python train.py --image_size=96 --depths=[6, 6, 6] --adamw_lr_other_params=0.0014 --epochs=5.0 --lr_schedule="wsd_sqrt"
Rows from block 7, named by matrix and row number. Each number is 128 + 32 x the weight over the matrix's rms, rounded and kept within 0 to 255. All counts start at 0.
# convs0: expand pointwise conv (model.blocks.7.convs.0.weight, 336x56x1x1), inputs 0-55
convs0.85 [ 90 150 122 161 133 189  95 124  98  57 210 167 113  75 184 130  61 166 143 102 173 154  83 149 101  68 125 119 113 128 139 128  68 136 117 133 163  77 120 130  40  98 110 196 114 115  96  40 184 166 154 151 148 216  60 139]
convs0.86 [140 189 116 101 153 104  96  36  97 140 165  92 179  95 111  98 139 123 106 138 155 125  44  50 149 150 194 122 190 100  43 121  85 152 206 113  92  87 137  98 229 143 104 109 104 101 168 164 212 138  87 190  67 190 165 206]
convs0.87 [131 111 120 115 152 174 115 115  29 180 197 166 178  82 205 131 141 164 119 171  96 118 191 180 133 159 134  90 109 128 191 111 170 141 118 152  78 133  95 155 170 203  93  61 127 146 117 119 107 165 128 138 129 115 168 144]
convs0.88 [ 61 135 153 142  75  76  95 162 106  69 114 109 130 141 119 136 178 151 147 126 170  91 178 128 148 143 105 169  68 103 186 105 187  87 196 110 100 172 154 163 158 138 142 148  94  84 124 102 116 212 135  96 134 139 146 109]
convs0.89 [132 188 134 143 175 131 111 132 161 126 107 108 113 123 161 144 102 100 120 110 145 110 161 125  58 134 100 116 129  95 104 150 149  97 124 145 155 150 129 172 141 144 129 132 144 163 115 156 122  69  89 130 142 106 197 134]
convs0.90 [100 133 165 146 145  56 139 125 112 166  85 186 129 108 147 145 161 216 103 120 174 113 125 149 133  99 207 174 143  87 140 134  86 101 159 154 136 135 159 154 128  88 139 152 152  83  90 125 225 100 143 156 145 104 148 110]
convs0.91 [136 239 126  55  76 109 138 160 140 153 185  94  61 107 138 144 172 149  99 148 132 189 132 180 106 140 117  64  93 148 191 199  95 135 113 116 166 119 131 138 111  98  67 125 149 135 154 120 130 130 144 163 106 118 105 135]
convs0.92 [ 65 180 143 141 137 169  82 102 123 104 128 121 150 169 203 109 120 163 148 113 170  92 153 169 109 165 139 187 150  97 100 118 207 141 129 103  56 126  84 154 154 115 145 177  88 140 117 143 138 152  61 140 207 130 194 103]
convs0.93 [160  85 176  81 107  87 114  99 147 144 134 132 163  89 156 145  94 107  79 117 149 160 171 144 141 105 113 108 119 140 118 168  86 144 154 147 163 138 116 149 127 109 126 132  81 135 125 115 107 146  90 154 100 119 132 176]
convs0.94 [109 166 113 159 139 168  56  82 151 130 187  68 167 133 126 141 164 117 160 204 189 157  88 110 182 141 103 112  98 175  59 151 121 182 140  55 129  67  43  81 192 124 115 143  85  68 176 156  73 119  39 122 168 146 125  21]
convs0.95 [119 127 118 158 130 128 149 145 108 149 115 111 132 144 136 125 137 131  94 145 100 129 141 155 118 142  82 134 111 143 102 142 163 148 119  95 143 134 138 124 124 146 121 114 154 113  69 121 102 142 118 122 122 129 136 139]
convs0.96 [170 168 128 140 147 145 156 150 101 180 137 113  98 131 110  94 128 136 123 148 172  80  85  82 116 142 141 165  97 122 106 145 112 149 155 149 175 182 157 149 124 142  98 137 177 100 115 105  66  52 127 145 135 170 162  82]
convs0.97 [ 52  93  84 147 130 144  99 152  76 126 111 169 167 188 117 137 150 187  47 174 148 129 210 141 131 177 144 135 166 152 167 134 127 125 179 145 136 139 152 117 161 163 147 130 122 165 102 142 135 160  73 108 117 111 117 133]
convs0.98 [ 56 157 116 110 167 111 120 115  97 133 113 114 103 164  93 107 127  80 110  94 157 100  82 141  92 165  99 164 125 129 124 177 148 192 142 133 158 126 131  91  97 141 126 106  72  90 145 123 141 111 160 152 156 134 134 176]
convs0.99 [163 118 132 136 141 171 178 171  76 116 130  40 172 121 194 156 106 172 159 155 101 135 115 152 124 204 108 108  64 153 152  90 185  77 156 210 104 144 154 173 123 130 165  80 165 137 154 166 107 108 147 129 197 130 150 113]
convs0.100 [170 112 137 100 129 132 127 143 128 137  94 111  98 119 113 122  79 187 142 122 146 117 150 132 139 160 151 167 109 120  96 171 103 130 124 168 143 108 136 138 127 111 103 103 120  99 134 141 112  92 121  98 136 108 145 139]
convs0.101 [ 91  94 139 139 119 180 147 168 127 151  88 140 179 118 139 149 111 182 126 120 168 105 130 148 102 166 212  63 176 126  86 101 127 140 137  95  72 156 165  83 178  99 102 132  47  98  98 124 146 149 125 123 108  39 196 131]
convs0.102 [143 111 136  88 101 114 165 167 114  77 139 135  78 124 104 182 138  98 114 118  91 183  80  96 129 171 174 153 147 193 113 167 122 185 191  94 112  78 100 174  95 149 178 158 144 141 173 148 119 138  66 152  55  91 122 139]
convs0.103 [158 150 116 138  94 150 128  64  98  96 185 138 145 126 156 107 135  97 110 162 134  98 109 118 114 151 130  92 131 149 115 150 133 135 130 113 131 146 109 173 130 140 145 156 120 148 123 118 113  91 151 120 171 119 130 154]
convs0.104 [142 153 143 111  97 115  95 144 140 148  66 111 237 139  72 156 118 142 124 128 121  62 138 143 189 178 102 121 102 112 110 164 107  90 145 156 142  89 143 133 175 154 161 117 147  83 107 133 136 123  91 111 141 100 174 140]
convs0.105 [ 83 114 222 150 137 127  95 191 137 155 131  97 126  83 131 146 163 114 129 103 133 108 155 114 106  84 157 138  98 134 135 149 111 116 151  87 109 127  67 139 146 150 117  96  83 142 126 203  86 107 104 115  78 131 121 167]
convs0.106 [148 123 140 115 114 123 128 115  99 174 141 132 110  83 130 155 131  89 162 133 165 133 147 120 140 154 141  87 132 140 104 126  93 124 154 185 156 122 112  95 146 128 128 163 103 139 177 109 102 110 156  86 116 141 153 129]
convs0.107 [148 138 166 135 125  72 152 143 148 133 138 133 110 113 149  73 150  96 140 118 141 105 117 128 140 144  90 103 105 156  71 151 112 138 162 132  92 116 164 163 136  99 163 138 163 120 137 144 125  96  94 125 145 144 109 128]
convs0.108 [113 150 159  99 131 135 146 127 122 104  96 176 143 147 176 109  99 129 113 126 137 117 109 164 161 159  70 117 131 146 118 107 101 136  86 128 150 195 135 180 136 148  73 143 181 121 169 133 104 140 106 102  83 107 186  90]
convs0.109 [162 114 159  90 128 130 100 148  98 118 118 155 109 116 141 107 142 139 168 129 155 116 177 102 127 136 136 106 172  99 150 129 161 145 145 112  75 105 137 154  99 133 124 114 216 156 161 103 102 156  89 153 101 129 140  82]
convs0.110 [ 80 139  99 113 146 133 106 149  82 154  94 106 111 139 174 152  65 180  58  76 106  69 105 125 136  33 178  56 133 121 152 178 154 125 132 165 107 135 148 155  77 147 131  86 131 151 154 164 135 157 144 134 134 208  96 127]
convs0.111 [ 69  78 198 162 104 152 107 120 142 129 128 132 171 108 146 185 141 118 126 151  61  85 128 128 115  64 126 106 124  98  71 153 178 106 137 161 116 137 133 115 149 135 113 124 167 113 130 170 103 102 124 103 168 160  97  94]
convs0.112 [146 178  62 135 117 156 182 170  85 111 139  99  82  74 150  87 136 133 159 113  64 116 173 185  68 109 202  35 122 177  41 133 114 212  76 164  75 189 143  71 100 114 146 174 129 133 170 130 108 155 152 180 138 106 183  85]
convs0.113 [176 172  59 180 138 172 163 198  98  72 118 124 121 176 157 110  76 153 184  63 129 155 139 188 119  96 117  60  59  87 106  90  83 171 149 113  54  80  97 175  87 114 171 157 153 129 172 123 117 111 114  87 150 150  75  62]
convs0.114 [116 116 107 126 115 150 115  96  79 115 161  87 124 118 119 136 130 106 123 160 127 109 161 129 142 130 118 161 149 136 149 158 118 129 126 106 141 110 125 135 176  96  89 135 122 106 130 125 117 126 155 104 134 123 131 159]
convs0.115 [133 142 162 176 159 141 135 130 147 107 120 134 114  76 143 160  77 154 155 126  51 137  97 158 106 169  84 118 147 147  94 113 101 137 133 135 114 146 128 112 163 131 122 138 130 110 142  45 112 167 144 160 155 131 137 138]
convs0.116 [129  85  67 161  97 129 115 139 138 174 103 132 101 138 112 143  93 130 144 172 161 179 102 127 150 105  92 135 177 138 124 189 177  86 103 121  45 210 109 132  66  89  94 148 145 171  81 160 140 104 111 176  96 129 121 167]
convs0.117 [163 119  87 149 115 128 151 125 126 159 176 133  93 123 131 118 156 173 139  53 140 140 184 156 160 157 153 119 151 100 100 159  86 161 131 166  97 127 133 127  56 115 112 189 160  43 106 101 157 133 128 138 135 151 170 151]
convs0.118 [116 182 126 118 125 165 165  98 105  92 151 128 144 119 124 119 145 110 144 221 167 152  81 107 129  77 133 167 174 188  66 174 164 178 115 157  87 129 179  71 140  66  59 131 133 130  76 122  67 116 153 190 122 153 136 153]
convs0.119 [133 154 105 162 132 134 111 172 101  95  45 103 123 154 119 126 105 135  91  81 122 140 120 111 111 127 111 108 143 128  95 137 192 153 107  68 152 114 124 117 133 146 118 143 129  95 133 183 131 123 110  95  88 163 118  93]
convs0.120 [157 143 133 111 125  81 155 163 145  96 141 121 112 169  85 106 153 144 117 103 169  90 144 135 138  98 116  46 162  90 184 160 111 194 141 104 141 163 127 155 180 130 124 133 152 110 159  35 139 111 144 140 150  56 150 123]
convs0.121 [148  77 119 176 106 155 115 115 147  96 117 132 122 149 138 140 153  94 146 115 174 104 137 160 103 128 106 120 134 112 100 128 137 129 135 132  99 111 158 153 116 159 181 197 139 154  96 110 129 146  96  98 136 105 148 127]
convs0.122 [121 138 135 126 170 111 113 140 113  79 101 162 145 174 157 174 158 132 122  59  73 114  92  99 123 164  99 116 175 128  74 136 185 156 143  73 144 118 110 207 137 125 116  91 132  74  99 190 121 135 154 115 137 185 139 122]
convs0.123 [147 144 105  79 105 170  94  57 129  85 164 132  53 158 177  84 125 123 211 105 191 149 174 161 154 101 122 127  88  60  96 118 168 144 107  73  95 110  59 164 146 111  68 140 111 116 132 118 162  73 118 138 102  96 140  60]
convs0.124 [ 94 163  57 103  50 187 112  32 130 110 109 154 104 104 163 123 210  87 188 162 127 205 136 125 133 104 164 171  86 116  66 127 151  93  56 157  36 109 135 189 103  78  48  96 115  99 130  82 106 135 120 106 124 177 163  81]
convs0.125 [116 135  64  75 105 118 153 148 180 133 117 208 137 130  77 156 130 104  94 107 102 105 204 149 138 110 104 115 100  94 143 128 234  88  98 128 160 143 122  97  90  45 120 120 130 168 173 162  99 106 113  93 132 125  97  97]
convs0.126 [ 85 105 163 189 111  54 129 102 111 105 193  86  59 110 139 157 110 170 102 165 110 153 158 134 128 124  62 119  97 255 217 157 111 194  75 142 165 146 171 104  98  46  62 118 224  74 110 100  52 150 176  95 129 171 139 221]
convs0.127 [105 161  94 146 175 148 123 120  96  98 206  90 156 129 114 134 157  85 145 144 147 117 103 112 179  34 144 111  94 141  19 125  90 116 189  52 108  45  87  32 170  79 153 163  55  98 187 137  54 153 127 130 148 159 136 131]
convs0.128 [ 65 141 142 127 147 139 109 112 115 142 149 118 146 158 123 113 114  64 106 136 183  98 157 121 120 193 100 179 117 142  53 163 139 145 104 125 121  83 115  89 129  56  51 160  74  92  87  98 123 107 159 116 135 142 213 111]
convs0.129 [181  88 108 164 112 164 163 165 107 206 118 114  81 130 162 128 112 105 124 151 149 166  79 154 111 125 116 150 122 156 218 154  99 152 104 105 148 110 108 112  97 110 167 108 142 152 165 149  94 124  98 143 204  90 124 145]
convs0.130 [108 158 110  60 109 185 120 107 188 161 113 126  86  58 153  87 147  61 111 158 163 145  50 135 145 140  61 160 143 105 103 120 157 120 164  80 109 142 188 114 148 117  58 127  89 123  49 134 136  96 112  92  49 149 172 141]
convs0.131 [134 151 129 126  81 100  55 157  87 132  88 112 152 104 124 101 153 154 121 100  86 136 121 116 140 166 104 147 156 127 117 149 115 137 127 130 127 135 107  77 105 101 105 155 162  92 126 136 176 133  70 121  84 106 134 118]
convs0.132 [114 115 135 151 126 143 140 137 137 140  95 115 151 188 110 117 188 119 111 129  91  96  92 111 114 173 128 121 150 140 148 134 178 134 132 130 169 114 131 131 125 143 118 101 102 153 154 100 137 138 131 137 128 117 183 147]
convs0.133 [135 139 154 148 130 126  99  81  78 143 117 121  85 176 142 153  89 164  84 145  79 157 180 178 167 116 121 123 158  94  83 114  85 100 166  94 100 119  93 117 111 152 111 108 104 127 159 106 122  91 140 162 160 130 157 132]
convs0.134 [135 163 101 134 144 121 101  98 116 127 130 101 162 152 125 152  99 128 101 122 150 130 115 103 123 151 144 127 144 107  95 143 105 187 119 118 155 123 141 134 122 145 101  74 129 105 130 114 154 105 128 124 149 116 163 139]
convs0.135 [183 164 140 111 144 115 114 174 123  95 121 109 117 129 123  79 144 154 151 145 115 128  64  43 153 156 131 175 151 193  50 139 154  92 153 165 129 121 138 135 146  97 155 147 156 182  96 130 129 123 148 103 136 113 164 118]
convs0.136 [158 132 106 138 123  75 152  51 125 101 118 133  99 118 102 111  40 127 144  68 153 123 110 130 120 105 109 123 137 123  52 119 166 143 124 147 159 126 150 126  76 105 175 128 130  93 125 170 172 145 121 208  88 156 146 130]
convs0.137 [114 120 105 115 141 103 136 116 148 124 163 144 153 133 120 147 102 150 104 124 128 118 109 122 125 106  86 132 114 142 141 134 161 133 131 111 146 147 142 144 132 106  91 164 119 109 104 149 108 124 155 106 115 108 145 154]
convs0.138 [151 139 122 218 169 167 123  87 136  33 193 101 158 142 156 159 125 110  77 126 111 138 170 120 148 170  95 124 175 153 115 162 100 160 135 106  80 143  96  90 130 142 118 104  91  96 134 133  82 107 159 171 161  98 133 164]
convs0.139 [136 107 134  66 105 118 117 142 136  93 136 111 170 147  92 143 161 137 140  63 119 108 139  60 108 130 126 107 122 151 141 147 135 136 104 167 128 104 112 138 127 184 116 119  64  95 133 152 109 147 115  87  98 117 105  97]
convs0.140 [ 64 189  64 193 150 160 136  58  92 102 136 144  82 129 154 107  84  24 135 139 135 121  99 118  70 116 170 202 151 146  57 150 145  95 147  87 122  84 171  75 122  85 138 178 129  57 132  93 108 112 149 177 136 170 176 150]
convs0.141 [136  92 183 131  92 115 126 172  73  82 138 105 128 100 153 185 156  43 108  79  91  51 144 154  80 124 193  46 158 111  82 179 146  95 130 144 154 108 173 164 111 153 114  64 115  95 201 139 113  98 180  90 149 177 126 185]