A small masked image model, trained from scratch: 90422 training examples.
Rows from block 8, named by matrix and row number. Each number is 128 + 32 x the weight over its row's rms, rounded and kept within 0 to 255. All counts start at 0. After the name is the row's rms in percent of the matrix's.
# convs2: project pointwise conv (model.blocks.8.convs.2.weight, 56x336x1x1), inputs 84-167
convs2.13 100 [118 141  93 124 117 124 166  70 129 177  87 133 122 147 141 114 151 111 157 145 110 146 134 192 125 164 104 143 194 156 170 139 121 133  97  75 114 121 130 122 130  84 118 157 178 117  74 106 134  83  88 149 134 169 116 164  84  82 135  61 176 209  97 102 146 165  95  97  63  91 230 105 136 112 129  84 123 150  33 132 140 180 126 135]
convs2.14 093 [124 154 128 152 151 153 159  87  85 189 123 150 143 107 146 144 147 125 109 134 183 126 135 110 118 125 119 115 147 130 165 139 150 107  94  96 131 176 113 142  50  97  78 163 105  75  98  90 143 105 141 163 100 164  65 144 135  70 169  83  34 183 101 165 133 122  83 140 127 178 147 107 130 151 143  94 140 125  80 104 132  99 124 184]
convs2.15 089 [154  68  91  90  76  98  95 126  96 128 166 124 178 160 117  83 125 106  87 130 112 157 119 127 100 113  93 116  96  96 130 101 113 107 153 111 120 103 129 110 151 109 105  74 124  51 141 123 121 114 176 172 130 107 145 139  89 123  88 110 137 121 106 111 131 132 147 132 146 203 172 150 138 196 111 130 119 169  79 104 132  90 112 137]
convs2.16 076 [192 143 136 147 128 146 165 114 118 133 119 126 105 152 121 102 113 111  93 105 117 140 122 105 135 160 138 128 134 157  74 114 101 141 109 106 126  34 136  96 145  98 186 113 183 113 169 220 158 112 155 126 155 153 145 111  94 124 119  50 253 179 151 124 101 141 151 147 147 155 123 159  84  92 117 108 163 105 156  91 131 146 148 169]
convs2.17 097 [110 114 123 133 127  95 150 144 132  63 164  85  83 111 135  91 163 137  82  91 144 120 107 151 127 108 102 135 128 175 128 102 104 141 151 114 105 177 141 133 111 168 153 108  84 159  83 156 171 146 178 112  87 118 162 116 226  77  97 107  51  75 111  56  96 150 108 100 122 125 105 115 155 164 149 165  80  91 141 117  72 211  94 187]
convs2.18 102 [116   0 125 158 145 131 170 131  88 190 131 165 113  90 122  95 105  98 120 185 142 125 115 116 110 109 173 175 123 132 152 139 104 113 131 141 111 137 146 140 181 140 213 134 143 136 228 187 107 181 125 186 110 138 171 134 151 145 179 106 101  74 120 100 119 166 155 138 142  96  72  82 142 179 175 129  96  92 159 147 119 148  91 179]
convs2.19 112 [ 98 168 146 140 119  64 111 207 130  37  66  82 135 127 115 120 135 127 121  86 130 117  86 134 124 148  96 125 123 137 151  63 161 131 112 115 159  92  86 123 156 118 155 141 127 180 115  92 139 148 152  97 109 116 112 124  88 155 115 116 118  14 154 141 100 132 151 148 127  89 156 141 100 170 108 144  68 123 142 173 147 118 154 105]
convs2.20 093 [127 242 102 163 119 178 152 107 100 110 137  88 110 133 131 182 129 114  85  39 124 139 115 145  76 104 183 150 114 114 124 131 159 108 136 110 105  85 161 117 113 122 112 127 117 117  79 124 132 120 142 150 157 129 110 122  77 114 163  72 150 125 104  70  81 161 154 128 177 174  92  70 200 112 104  99 186  71 136 115  83 118 113 142]
convs2.21 100 [143 160 123 147  70 120 103 158 142 160 142 144 133 147 128 148  90  92 110 127 111 113  97 132  93  64 162 176 175  81 169 120 112  95  81 150 129 135 167 128 178 102 143 100 127 128  81  23 141 143 154 124 125 164 123  99 124 113 180 138 104 102 159 121 117 176 154 108 105 107 174 133 158 103 156 102 138 100 126 140  61 154 113 130]
convs2.22 103 [117  92  84 165 133 139  85 157  87 120 159 118 118 115 134 121 129 171 128  67 155 174 111 150 159 109 121 120 117 134 130  66 150 146 132 116 157 139 166 124 128 139  52 126  70 129  86  81 117 125 114 133 103 148  55 178 182 142 121 145 225  80 113  65 146 167 158 141 156 106  30 142 138  99 123 136  76 158 106 144 144 123 135 125]
convs2.23 108 [172 184 121 127 149 153 107 180 100  40 147  76 123 134 117 146 131 146 120  85 133 122  81 152 146 109 162 104 185 132 209  68 116 146 196 126 108  93 125 128 151 121 119 136 129 166 127  22 128 110 127 153 166 150 131 140  74 127 143  98 145 162 128 129 127 156 179 118 101 105 120 126 147 189 116  94  95 127  96 118 128  89 133 104]
convs2.24 095 [106 126 118 185  74 136  88  82  87 102  51 155 149 117 117 122 105 121 154 185 111 174  98  98 130 192 163 112 132 151 108 122  95 104 147 125 149 135 154 177 142 124  77 152 113 177 113 147 112 150 135  80  91 183 108 123 160 136 135  97 172 161 147  92 165 146 137 147 126 115 100 154 174 161 112 132  97 166 132 135 167 125 143 184]
convs2.25 101 [136 130 141 109 114 146 182  79  80 137 137 134 129  82 111 102 159 142 143 245 109 117 194  92 172 137 159  87 162 138  21 119 128 108 141  93 120 111  98 135 108 153 138 141 166  48 138 164 129  97  74 133 127 158  77 160 108 164  96 119 169 213 121 239 135 153 124 127 142 112  75 143 121  90 184 105 125 148  95 144 160 149 121 152]
convs2.26 089 [164  93 135 109 115 143 142 164 138 139  70  89  83 107 149 131 113 113 141 136 102 134 101 175 150 180 124 176 117 171 101  95 151 112 105 145 156 157  79 142  91 141 138 113 152 121 150 177 128 141 159 130 116 103 144 174 117 140  67 148 161 112 148 124 110 137  71 101 139 169 150 116 162 179 113 166 146 179 214 172 141 155 116 132]
convs2.27 086 [123 127 118 140  42  94 165  96 102 202 151 187 153 164 122  74 141 126 159 116 150  80 103 164 155 128 170 143 163 108 179 125 121  87 111 115  96 110 101 152 169  82 139 181 111 111 124 137 157 118 104 122 152 155 132 177  75 127 148 104 135 138  94 110 126 119 143 137 115 189 138 158 140 125 116 153 152 173  96 142 165 100 157 118]
convs2.28 102 [109  99 115 158  93 154 123 169 129 131  70 140 161 122 123 150 109 151 164  72 124  82 111 131 109 141 145 133 147 139 238  98  96 122 119 141 140  95 127 141 152 144 182 129 178 183 170 173 146 128 103 162 154 107 183 119   0 139 115  53 135 137 127  43 177 149 159 142 139  94 157 147 146 129 125  98  91 132 118 119 142 121 137 118]
convs2.29 126 [113  71 156 144 126  56 106 168 117 164  82 160 125 124 118 117  99  98 146 186 130 101 133 147 157 138 107 136  77 109  98 134  97 120 156 138 146 144 124 137 161 135 208 122 168 220 191 149 124 158  94  87 120 139 187 117 130 123 161 167 141  71 132 103 114 154 142 125 108  69  95 141 153 180 167 184  86 136 200 147 110 142 120 152]
convs2.30 102 [108 125 157  96 191  54 134  96 126  71 121 140 179 125 114 134 108  85 157 195 128 139 135 101 169 153 185 144  88 108  55 108 151 135 116  82 139 177 119 150 124 152  22 150 118 103  77 140 137 100 105 112 163 152  62 133 130 173 127 126 161 112 144  84 130 135 147 124 102 109  64 140 129 151 101 147 172 177  95 161 174 127 100  92]
convs2.31 094 [136 170 136 124  44 118 135 156 140 123  90 108  74 168 142 132 120 132 110 142 105 136  99  96 124 127  76 119 103 173 145 148  98  87 108 206 107  59 121 110 190 149  68  95 179 134 121  92 116 119 124 135 122 117 139 134  84 135 115 119 137 113 130 117  96 100 109  95 144 122 205 109  64 128 130  98 141 112  57 149 112 135 101 111]
convs2.32 114 [161 118 106 145 165 104 124 128 126 132 111 137  92 133 127 142 114 145 139  78 154 139 120 172 130 154 160 181 147 119 109 140 175 120 160 169 108 137 148 112 185  78  60  95 153  93  84 154 120  71 103 132 173 149  65 135 221 115 122 100 135 107 109  80 105 147 106 150 123 146  99 120 105 136 172  76 144 117 101  95 127 105 126 146]
convs2.33 102 [100 114 113 117 117   4 113 121 155  60 158 158  64  73 100 107  86 148 113 117  97  95 138 115 152  74 103 141 160 116  31 138 149 121 160 145 127 140 149 127 174 177  97 129 116 110 137 138 154 116 111 121 106 120 100 123 175 147 122 129 117 116  98  51 128 146 106 107 143 158  93 140 129 127 177 106 137 110 110 151  93 165 109 143]
convs2.34 101 [124 159  92 124  91 140 170 160 119 133 144 126 153 148  98 171 130  95  66  98 116 135  78 141 119  73  79 123 190 120 187 136 146 110 138 111 113 157  98 117  93 120 121  84 128  89 120  31 126  91 108 212 150 115 116 152  87 121 124 174  74 159 156 115 129 113 107 126 129 153 105  79 105 110 142  86  91 143 120 141 147 148 141 108]
convs2.35 097 [136 110 122 158 110  90 109  88 127 119 148 154  77 114  93 137 127 133 106 187 150  90 165 106 116 103 136 132 103  98 141 116 125 128 117 122 117 154 140 105 164 140 121 124 137 106 152 126 115 136 122  78  74 106  99 127  77 148 174 132 110  74  87 111 130 128 138  95 137 187 116 124 122 187 122 106 108 133 142 144  98 127 129 131]
convs2.36 096 [137 137 145 125 103 107 115  81  97 102  93 122 116 130 153  99 110 102 125 222 123 121 156 101 114 152 131 111  89 117 175 151  83 129  89 110 114 172  86 143 119 150  84 134 141 121  86  83 162 185 107 138 131 122  66 130  95 135 143 189 139 113 109  87 129 131 111  94 156 128 214 121 158 173 123 142 144  98 135 177  77 101 120  62]
convs2.37 092 [144  86 128 102 188 124 165 138 119 200  82 139 106 184 124 135 111  94 112 152 103 129 175 157  78 118 148 117 120 108  86 132 157 113 162 133 171 138 137 111 130  78 164 147 188  87 169 223 155 153 116 159 175 113 149  89  38 149 112 121  82 146 130  27  82 121 100 139 135  71  80  86  98  84 112 157 120  94 189 100 109  67 142 171]
convs2.38 106 [112 149 137 124 154 185 108 122 120 126 106  85 137 122 109 129  96 107 113 116 138 187 138 115 115  98 139 116  83 133  78 123  90 134 144  70 159  92 132  84 102 125 128  83 138 124 158 139 139 122 148  93 129 128 177 147 135 109 138 170  93 135 119 165  98 148 156 128 106 179 117 136 143 114  76 213  90 153 196 109 112 118 115 148]
convs2.39 092 [170 157 123 204 109 185 145 163  67 141 141 162  99 152 150 146 173 166  89 166 105 172 111 149  23 118 137 149 171 116 107 115 130 164 143 129 141 152 132 138 138 105  88  79 106  74 121 102 155 106 109 122 157  94 109 102  64 110 162 105 102 148 131  34 117 121  68 111 115 104 166 132  94 172 172 124 127  63 160 103  67  99 116 119]
convs2.40 111 [128 121 114 186 149 133 123 151 128 120 134 152 130 160 113 118 149 158 115 120 133 115 124 119 150 139 146 134 198 156 255 128  87 123 150 145 120 110 125 140 158 142 210 149 147 157 168 123 143 107 136 180 154 144 174 174 108 139  90  56 140 126 128  73 145 132 154 129 142 124 211 158 125 182 177  57  60 175 107 162 165  93 143 114]
convs2.41 088 [122 140 132 144 125 122 162 145 129  97 120 112 142 127  82 183 137 101 144 173 166 127 120 127 127 148 136 119  99 137 149 145 114 162 108 148  86 143 107 138 124 139  78 140 183 139 136 140 103 109  80  99 100 140  99 142  91 142 164 150 135 100 115  68 131 113 126 128 100  77 179 136 165 145 122 151 168 116 171 159 164 112 146  93]
convs2.42 104 [ 81 137  86 154 153 203 123 145 140 154  70  68 138 124 126 122 119 131 156  72 135 109 154 159 122 157 116 142 127 100  62 145 115 147 113 113 154 139 126 126  99  97 175 158 142 134 125 158 110  97 103  88 142 135 173 126 180 126 156 200  74  87  85 113 147 100  84 135 173  59 104 131 151 114 101 143 139 136 245 127 119  66 150 161]
convs2.43 133 [ 63  88 104 112 101  64 168 148 110 154 141 179 114 103  91  79 141 148 108  89 136  98 107 136 132 150 111 131 168 109 171 115 153 132 122 120 118 135 129 133 121 162 166 124 130 184 131 124 136  79  83 178 133 156 133 158  91 119 121  84 115  97 122 102 114 111 120 121 145 157 138  94 106 172 183  73 106 141   4  80 126 137 131 151]
convs2.44 099 [156 104  97 119  92 234 161 108 112 176  78 113 134 154 126 145 148 136 154 144 135 120 100 170 162 141 133 156 146 139 158 152 117 128 127 164 109 107 134 188 107  76  64 131 161 118 162 142 146 177 131  86 154 150 139  96 114 141 154 138 132 174 108 147 164 145 148 134 102 202 119 130 125  95  68 185 219 146 179  93 148 161 125 113]
convs2.45 090 [168 109 127 167 128 130 105 129 141 127 154 199 119 126  97 147 149 196 161 134 134  95 115 146 155 137 172 129 130 146 133 128 138 111  82 105 134 200 145 145  97 102  94 136 111 148  90  49 123 137 121 109  86 137  84 155 138 119 152 107 122 149 100  27 171 111 107  97 161  87 143 143 129 158 136 130 110 124  77 122 174 141 127 124]
convs2.46 118 [134  81 135 116 130 203 168 136 184 136 176 134 147 141 129 105 135 145 133 102 105 106 131 123 133 136 141 122 155 162 128 136 112 144 108 172 143  84 111 133 116  88 199 145 125 185 168 127 111 164 138 123 111 136 173 128 162 115 118 185 148 185 130 126 111  84 168 115 107 121 117 131 130  64 131 141 118 104 230  66 102 153 104 192]
convs2.47 100 [116 118 122 166 145  79  94 110 149 117 174 169  94  91 108 101 124 146  94 178 131 115 133 113 110 106  93  96 120 181  91 169 152 131 127 146 125 148 119  86 104 124  83 115 101 126 122  50 161 110 128 206 144 113 120 113 182 141  88 129 141 113  93 176 113 134 148 115  91 176 112  84 108 125 166 133 106 106  97 129  87 112 114  98]
convs2.48 121 [138 199 133 126 108 208 154 140 130 188 107 132 136 137 168 109 121 152 113  71 128 141 128 125 116 114 123 157 139 146 157 105 123 143 129 154 130  90  88 131  78 120 220 128 145  74 137 138 146 124 139 132 135 151 168 105  22 153 153  67 162 220 149 115 118 115 127 138 119 156 128 133 149  79  95 132 162 114 102  35 147 103 127 127]
convs2.49 107 [133  90 132 155 132 216  77 125 125  95 108 132 124 118 126 111 131 102 140 105 117 129 175 134 114 121 100 120 118 156 140 101  52 138 135 137 130  73 127 113 129 152 199 124 147 155 177 140 187 113 140  70 121  93 139  85 148 152 102 162 153 160 160 155 115 168 140 142 126 162  98 145 119 121 109 104  72  98 224 114  94 185 131 171]
convs2.50 091 [129 119 141 117 232  91  89 180 129  99 151 115 132 113 144 114 105  92 132 179 115 121 135 101  95  85 160 118  72 152 129 143 113  78 112 139 148 183 131  96 115 122 182  81 101 100 125 118 128  88 148 138 119  84 110  76 109 114  50 145 193  85 118 146 127 118  84 117 126 128 117  72 122 139 137 176 129 131 169 142 109  58 105  64]
convs2.51 104 [178 157 141 142 199 203 155  99 132 144 143 131 151 163 127 154 142 147 122  78 112 112 141 143 121  96 106 143 154  70 179 141 198 119 127 141 121 138 122 106 156  86  96 108 149 145  50 124 164 146 140 112 149  90  74  91 121 158 124 152 186 185 147 131 109 139 139 112 104 113 118  96 157 104 102 131 159  96 149 125 140 122 123 132]